From a checkpoint of a small image classifier: held-out accuracy 87%.
Rows from block 3 of a small image classifier, named by matrix and row number. Rows with one number within an expert belong to one neuron, the router's apart. Each number is 128 + 32 x the weight over its row's rms, rounded and kept within 0 to 255. All counts start at 0. Numbers have three digits each.
Before each expert's rows are labels from the 100 images, of 14976, where the router gives the expert most weight on average: "responds to" is what is common among them. Only what is clearly more common there than usual is listed. The data: telescope images of galaxies (Galaxy Zoo DECaLS). In brackets: how many of the 100.
# router: router (model.blocks.3.mlp.router.weight, 16x256, trained with AdamW), inputs 0-127
# gate: expert gate (model.blocks.3.mlp.gate, 16x128x256), inputs 0-127
# up: expert up (model.blocks.3.mlp.up, 16x128x256), inputs 0-127
# down: expert down (model.blocks.3.mlp.down, 16x256x128, transposed), outputs 0-127

# expert 8
responds to: shape: featured or disk (71); edge-on disk: no (65); spiral arms: yes (50)
router.8:098126149134167131129097131165145137130105148100174127158109153138131109119158157117153096136078067157163123172109060136062095157147156105109115155119149110175116131150116147174157153154150124214053085067016151174129110134113152152096117131126093095089149171116134127096149163147085121165141107127163102140083116135163186141141190079151139066103128112179173083113142132086106121165088
gate.0:125105086104085150174102125093140100112104102112093141119117184151123085138137074133084179141125067127136119106113095123140133181135187140135123159077147094095179088140126056099093156125110189126117153148092114075119116078155103101165100089112073109130121112126141080110099105130125145136160159115166109127148111160131087132090165136120073132128080189076178136138130101154111129170088
up.0:133097143160139161082142176119139117144100069131057131137112162056189150096137098031143149155177108169168135116116156173122122062158074121166162179149142163082083147144136162079124171170187136154123135191202173152121133152095148144149166130172225079151136053111172102152104164138127102108151141114129126082129170124122101139159152058168188138137128159137135117100142150137167078093150
down.0:160175124188130158121143094096142148102084138139105105142088138137047098143108122137166108139171152138096095095106052155129164106152151169093014106149108156168143225088114097146144114113144157132129130158119109137142149151146183114112105114071178140150054129184093148116186113148108140145133097074144165094161152110101163087124155108148143177147130125178124161111193144088071163126160
gate.1:115125089143137135154156120132109163117194147105126125134139129125187103090140118121129115104126113117104111149179109131116064077107131164162108136130130114124131081142132106166097146105171073155142158108076113130088130073163080112181123145136130095186167128073100116140128141168163072121128078109126139204103148089180126105131116151132123063077094081104115056134123137160101114110136
up.1:079134093114125137061097184118145127139184150070109091200111139132063120099103118111082189171154140098091104153157102099127166153141146105144123057134098099149089103100153135140099106114170127110089125122075132173141119158138073124104160117180121131129140167107133149135068094102131099111123145086225148118100111123200080157068166069124083141141121110121110157147128097161152149124107
down.1:164141140101147111148049130111141137122096128137107067133120133132115095083095089147166120165126099136134155110137160110094161144140100107095114157085098059168119134115077147103164132120115169165080114178225184092130115160177156108130130122061101131095129196113098130181175131150092099157092107198151106145154178141139153083101116114153069171137104120097135062203148140111175164131129
gate.2:118076116155098091128103135145069126154104141164167162136137138202087122144055134086098074135074199113089118181118128118147108119088133138136133094099154100103082127128115099166076126095144111093098140179118098096141101128201162115119176115188148057130081136107125087082066106172161119143091121069124158141089159103129067143141148142167137163132126169175124107149144178147117155125160
up.2:164112089151156142143093153155129098136104094183164187156137072160198120147122094174149135079125137150090115136160125058069099134109134139128189084126215130125120189087164145145146106150090172158143131162145063120118193116132122139098188076131132141140148093092099189096129116176185129151085096181158093112159122111177099154128156144154118163101115148163211141134071107163093175141112
down.2:162125165144094135059096103107166105109084185104073048136087156171129131136118104118143086115122101184137122129159100085171202098133084098132103204159146118114170115168118151143129132143075158105106150180098156127088133115092136141116166128145100168132171098142078177092136156149122113148166179083125097199095067098109117113166075133197138127149131137085101128104150124100104126140131

# expert 15
responds to: shape: featured or disk (74); edge-on disk: no (66); spiral arms: yes (57)
router.15:109173155147124165094160102147173166129109164112143133114163124093107162109168129131108114112145129107118135174147066137122126149153117083101153105089098094146173118095188185098122138089167073128125154098135114079088167096109100142129114108149176116103112052118115124085115144161090112196161176095071184124114134169083099196114125107081145140130151107151142087135144104115090130174156
gate.0:208140135122219100115115191107124138104158147088159119077091143140195173117144103089070174113106134142122179095123146101106152128137157171100099104064200160149194207165100138124078188117110171080122121125151179184090120147102106160163124078116140144114119152131095074128144088154123135087164146173109113147125125157118119137079130086137134168148141203084083166085176141116160115122149
up.0:162150112131093149105149101047153114158140129155100165142145080094141135114142149133120119148117113094154116166107133111144154113128172141127126073163088119135060167160104147100122191151128116147137118200218145099096095121122127143092134080132121146135141117121107145090096114126106114121168094114152165121095191154154163084141075082139135185179116166069097165153116118133136117088117
down.0:113108142135117085094124125182129063155120175170150123101105126111111165111088146099061142150133154119157064074090140134079140126174146122104111125112132159152130176214144141119113125128124127142154140227122161164148167164132193117126114117191096101119129095131153163151136156094047147189122117067118133149132146180089104140065095113138125108123118160159113168130163150094135090090132
gate.1:120133122104170106145175122090144129113139149127130084165139108167143090171135170143163124123115101121113123110082093107129098103084090129197145158135088066100166176110181129174104203111126105113180134125128162161117165107096134177116024142152120106127119136100092138109167125042161068152180157087113186182084108170106144166144119115149086125164113133144173187108136038088120117178144
up.1:080093150138106122106055089123073090133175118123197140104110108149155126112182146144089135086107096165087110125141179143122103124109158144120092137084162160090096075130190120113149135152097144173123169102115077095110128070153102203088096115146158096115186153132095180138133110155130149139097121089083130133128163078134154135126137100169083136120171168131119082127169084072170126153162
down.1:138157139078124109152148109126119078132110128113190095205118173105159167116154066120158115175128116124120126170102130134115177106114121146121130125156125082123153140168116113092123195175152114096136165123198118148139103145112132117142179128106087170121162057126116119121188076161103124153154119152132078102146104144119188108179092111000127096128202142120065177169105146079144080131117
gate.2:138139103051155146091084165080152134093154129146113185156127099128113145079177128116111181125145094148151118084165152121103151124093075094136157079123129135135163144094095131138111094147080140076103099131117125123084125138185155130129106127062103145119115146147130067111131133123127106139119120073118155162118161158163129110138145165103113101092141237068084140093088064066150078147074
up.2:106139110144114124083150105107145167130126134068141121049135155157126135111080137119104104143182167132077131141131108112195162121083153089080142108108206158132109112187116131117066123103123106119110108069120152158151097138140152195166141131120148092088101094149135140074083175125081147151156140152133131140115138091125152145060171108148100188161102094161177160115093097194099138144150
down.2:194146145160163134111156100091113130161142170097160169132152120080133138099143167138088140093125098103115099102120204144040126099163164135109166119148131133149071088161147161134116106179161153107120156096141192178137118069159165119147163119158113094089048085200108158102148143147138177155133124110097124143159120174071125142151150183151128123182105140081153142091152158135087156168099

# expert 12
responds to: shape: featured or disk (75); edge-on disk: no (67); spiral arms: yes (62)
router.12:114139144189124193063146088154054115115139134168096151130094132155168141064154119166143167114133149173135148083213131119158189127096114140112119142120070119162138090162128090126148127111142116107118105112158147206152165138111051133156115172162128134099102092102106106113092091135149122191143162136144091142099160150098146103136122168142119158162072141047140132140122155130145137135161
gate.0:153155127056078160149083146103063113143109135132086141140147093135084127163150152097123171193199166138125138120094142077119131132147101124152082148135073141105086109150142166182106196188110110141128101106117087100115180115091109056146115117122125109162141124107130133140143113103112143081153115140189163064107121183125107112100123113132155094167100139118147152088150157107120097138085
up.0:152157162142206150193142090104179100150085103197062123130077090109184125081112078128141094113090113122121189174127170145093098205131130104112103146153141115181119122178077091108129102141166137112124142138105134139125118123161127190113083091130174094129085165189201141111141074121067087131116095165146148071101129163166154177097171136108122120170132111147171099146097095121130080136196
down.0:136172139141146166091139102139141162162134092161095081146119122118131173171218145126103189115136152178122168110143174069133133122091139100175093105159157137115143142100120073159081139137099098108133154176127088152089117129187177088091143165179067087085102111109169124050092051145084124119200152112119098110159103140131122118130151113134087161168119130188089121142144095160147098164099
gate.1:078171133133119102149107175144151145126165156156118151134094159116119107144145048130127128162157097103194147108141139138122118065125145109120120179149120116141108117093160080173102079046198141138125116154148147156135148120097168084095115158122179095178100131124133111096056116096121101121101114135121105135140119114118199142060045108099166126109073108152159105095142090108127163093083
up.1:077159078075143168106121109114141161135138171114127172116148107136115131132091112169115131171098155152103170113086135161126137128088084161120127127076169141063159119081080185092171134040094106156123113164098130155201139187155122098156090091108121093145143136076088143089155125115137157125111150132232073149152108113165069125165139124132192179149140142108185171132086075064113091088126
down.1:124140086142145201068122156060171136147150161097081115128152138110078112095131189168140127159129164060104196103123098127089153163104093147135069069108144075111124114119092095150114154155128133079149124136108151158123115150120084166125109096127117179144122086102118146104113149101073158148183173141113150118150085098127123138131154108090235133119141091108163133120148140115065136132068
gate.2:164089095149144213107137097153130116097144130106116164228122062199157140136125127154151123141146101207089177114170141086102143163146116101147123147109114141146078126083147114118136061146128184103126109177115136185145128103147127125145145152120169173136125135129138116141172095122074104154142136116125173116116142108141126137093106098152082098121166192160105144147142146138095100110097
up.2:114123185071162200108118072161123167093082111098176161104115198148146098111153113101151080181128138106162153124095164105155075176133126095129159104067119165057089079148125089156099163154143117120154123136145091121132089115049168108133151142153155128145119091118159128085082145183139078158106181181073118102083186115088176083114082144124081146114144157133113177181158111176116140104145
down.2:121099152163111135087071117190071153107120074132174136143169085136130133137096089043148163074157122129150077141155126046092123168127170135127082113080124113143112118118136145133146108148113118128155164156079098113052128092117117087130161200129143091167166134091140145107135134114150114145134151132090127075091129106127112113125121100098127122120126105171123124115151193190142138186139

# expert 2
responds to: edge-on disk: yes (32)
router.2:094145110119177160142160163144149123153113201142117173131090058110176100145150160140043142174061145123103127131133148103116151134178058175138107152139097130103142142150149151183104124127157149184099107118167139150178104120157145167104116179170126095090190157081175123120120138181116159137149139134167157149138109112123146118160062141100108116169113091118098136160084122119121184185156
gate.0:094116125142125152096141130119088135117116200095140068190082161119175183149162112152077087133157155084091113126133097178147116170101133105100100126074129121089118125174111163117136191120124115106148126141166156142092115111185070089114121113125146140205158088061052120174172148137112107100161143157163136103097152153138130109204099057084151121122132114177103165126105111077170152125153
up.0:165080126122173058139215144167171121154186170159126176103156101166136175145155185144099141131093151159130148181110164111168136122127137105141147140122146126099196132112170201126139186129141150179143131191095095164113147114156087144086080097090078190146135107093145104149173131136159159110135166154100096158120123129113081143129075103075074123139134104133150127090092125135127131141125
down.0:093208097168159103159116061094146201190102144158119197127174138058075114097108155139155153098174138180134050178128148164111175154132148110177104160167136102112096127086088114119097126135137157157166209132141158194099110109097134134141125180130123066092112113142104084131099093155088155093110181185059131111143110099141137146156101129092147107142122128124100176131207137144114128087137
gate.1:165153099125165140109076142164139119128169083122139126147082113050193156168125135125096082096087074100154098165106079141146125127135124172154079164106135090140173096105110154155139118120147150156128137126116122093112139161128145112097203143144114158048118111161161182172127094144152148126097100212149131106133168111094115098141101179137051133144147193091159189134160121146167137091120
up.1:126153129118122076073151000111104159166128135163127105058143160168165107173149082130120090053125102122157159145133101146135171119078096118166189167056072166106118131194147134122135117096124199145085120121105153071138099097161145124121106099068080135159105138161115110101092135148169128116142094104092124116080067144153140082131147135155178140116154099139092196101121090083157128092097
down.1:165166113099198086145155181113127124124050108133105143076113143161154147070084145172153116193096155082084165100122130176062135118191105170097113166094102159132141116153098117134116160129051118089136152104131156117093141086118097118172078126096131142160175167159090122098085151162128128124126137158118129196104100122162105163102150134124154119088182061106106142141123114167076135125122
gate.2:088141131178146157038186148088139132144119073110151120173127160195086199151108119094103094071094128190127119118130094141093110131148094098152097106147102076128139127169141133153106135097106218085128073107147177147165107083131179128080124142102138092149123086126171028162089129131113112098103167165063159222083158142106127118124113142106125109153184204135149083141154171158163101121105
up.2:123157100211076195115122108137114121111142164074156135030166169096166127106103094116131077178117143131135101145079088127133025149190149139115117112136157111142096146142132135140112139126141116140157102060125148156114120085103171140123083155171184165171149112158108094114103086140163141154140105108082107134167115121120171156118138114098164133083078116173133152061148122114099157106139
down.2:062100106115129170099089161108112116131085124095130133124152111101133116093145118117123156180114063118094153086073117132091122092108116170076109089082156189055162142129104147148081089132096130201136133116152168067154116077150122167119137097135142100082157132103110116108054159161139076158111078087189142133101139138084113157103078119132105119136183068145135128128119128118136102133121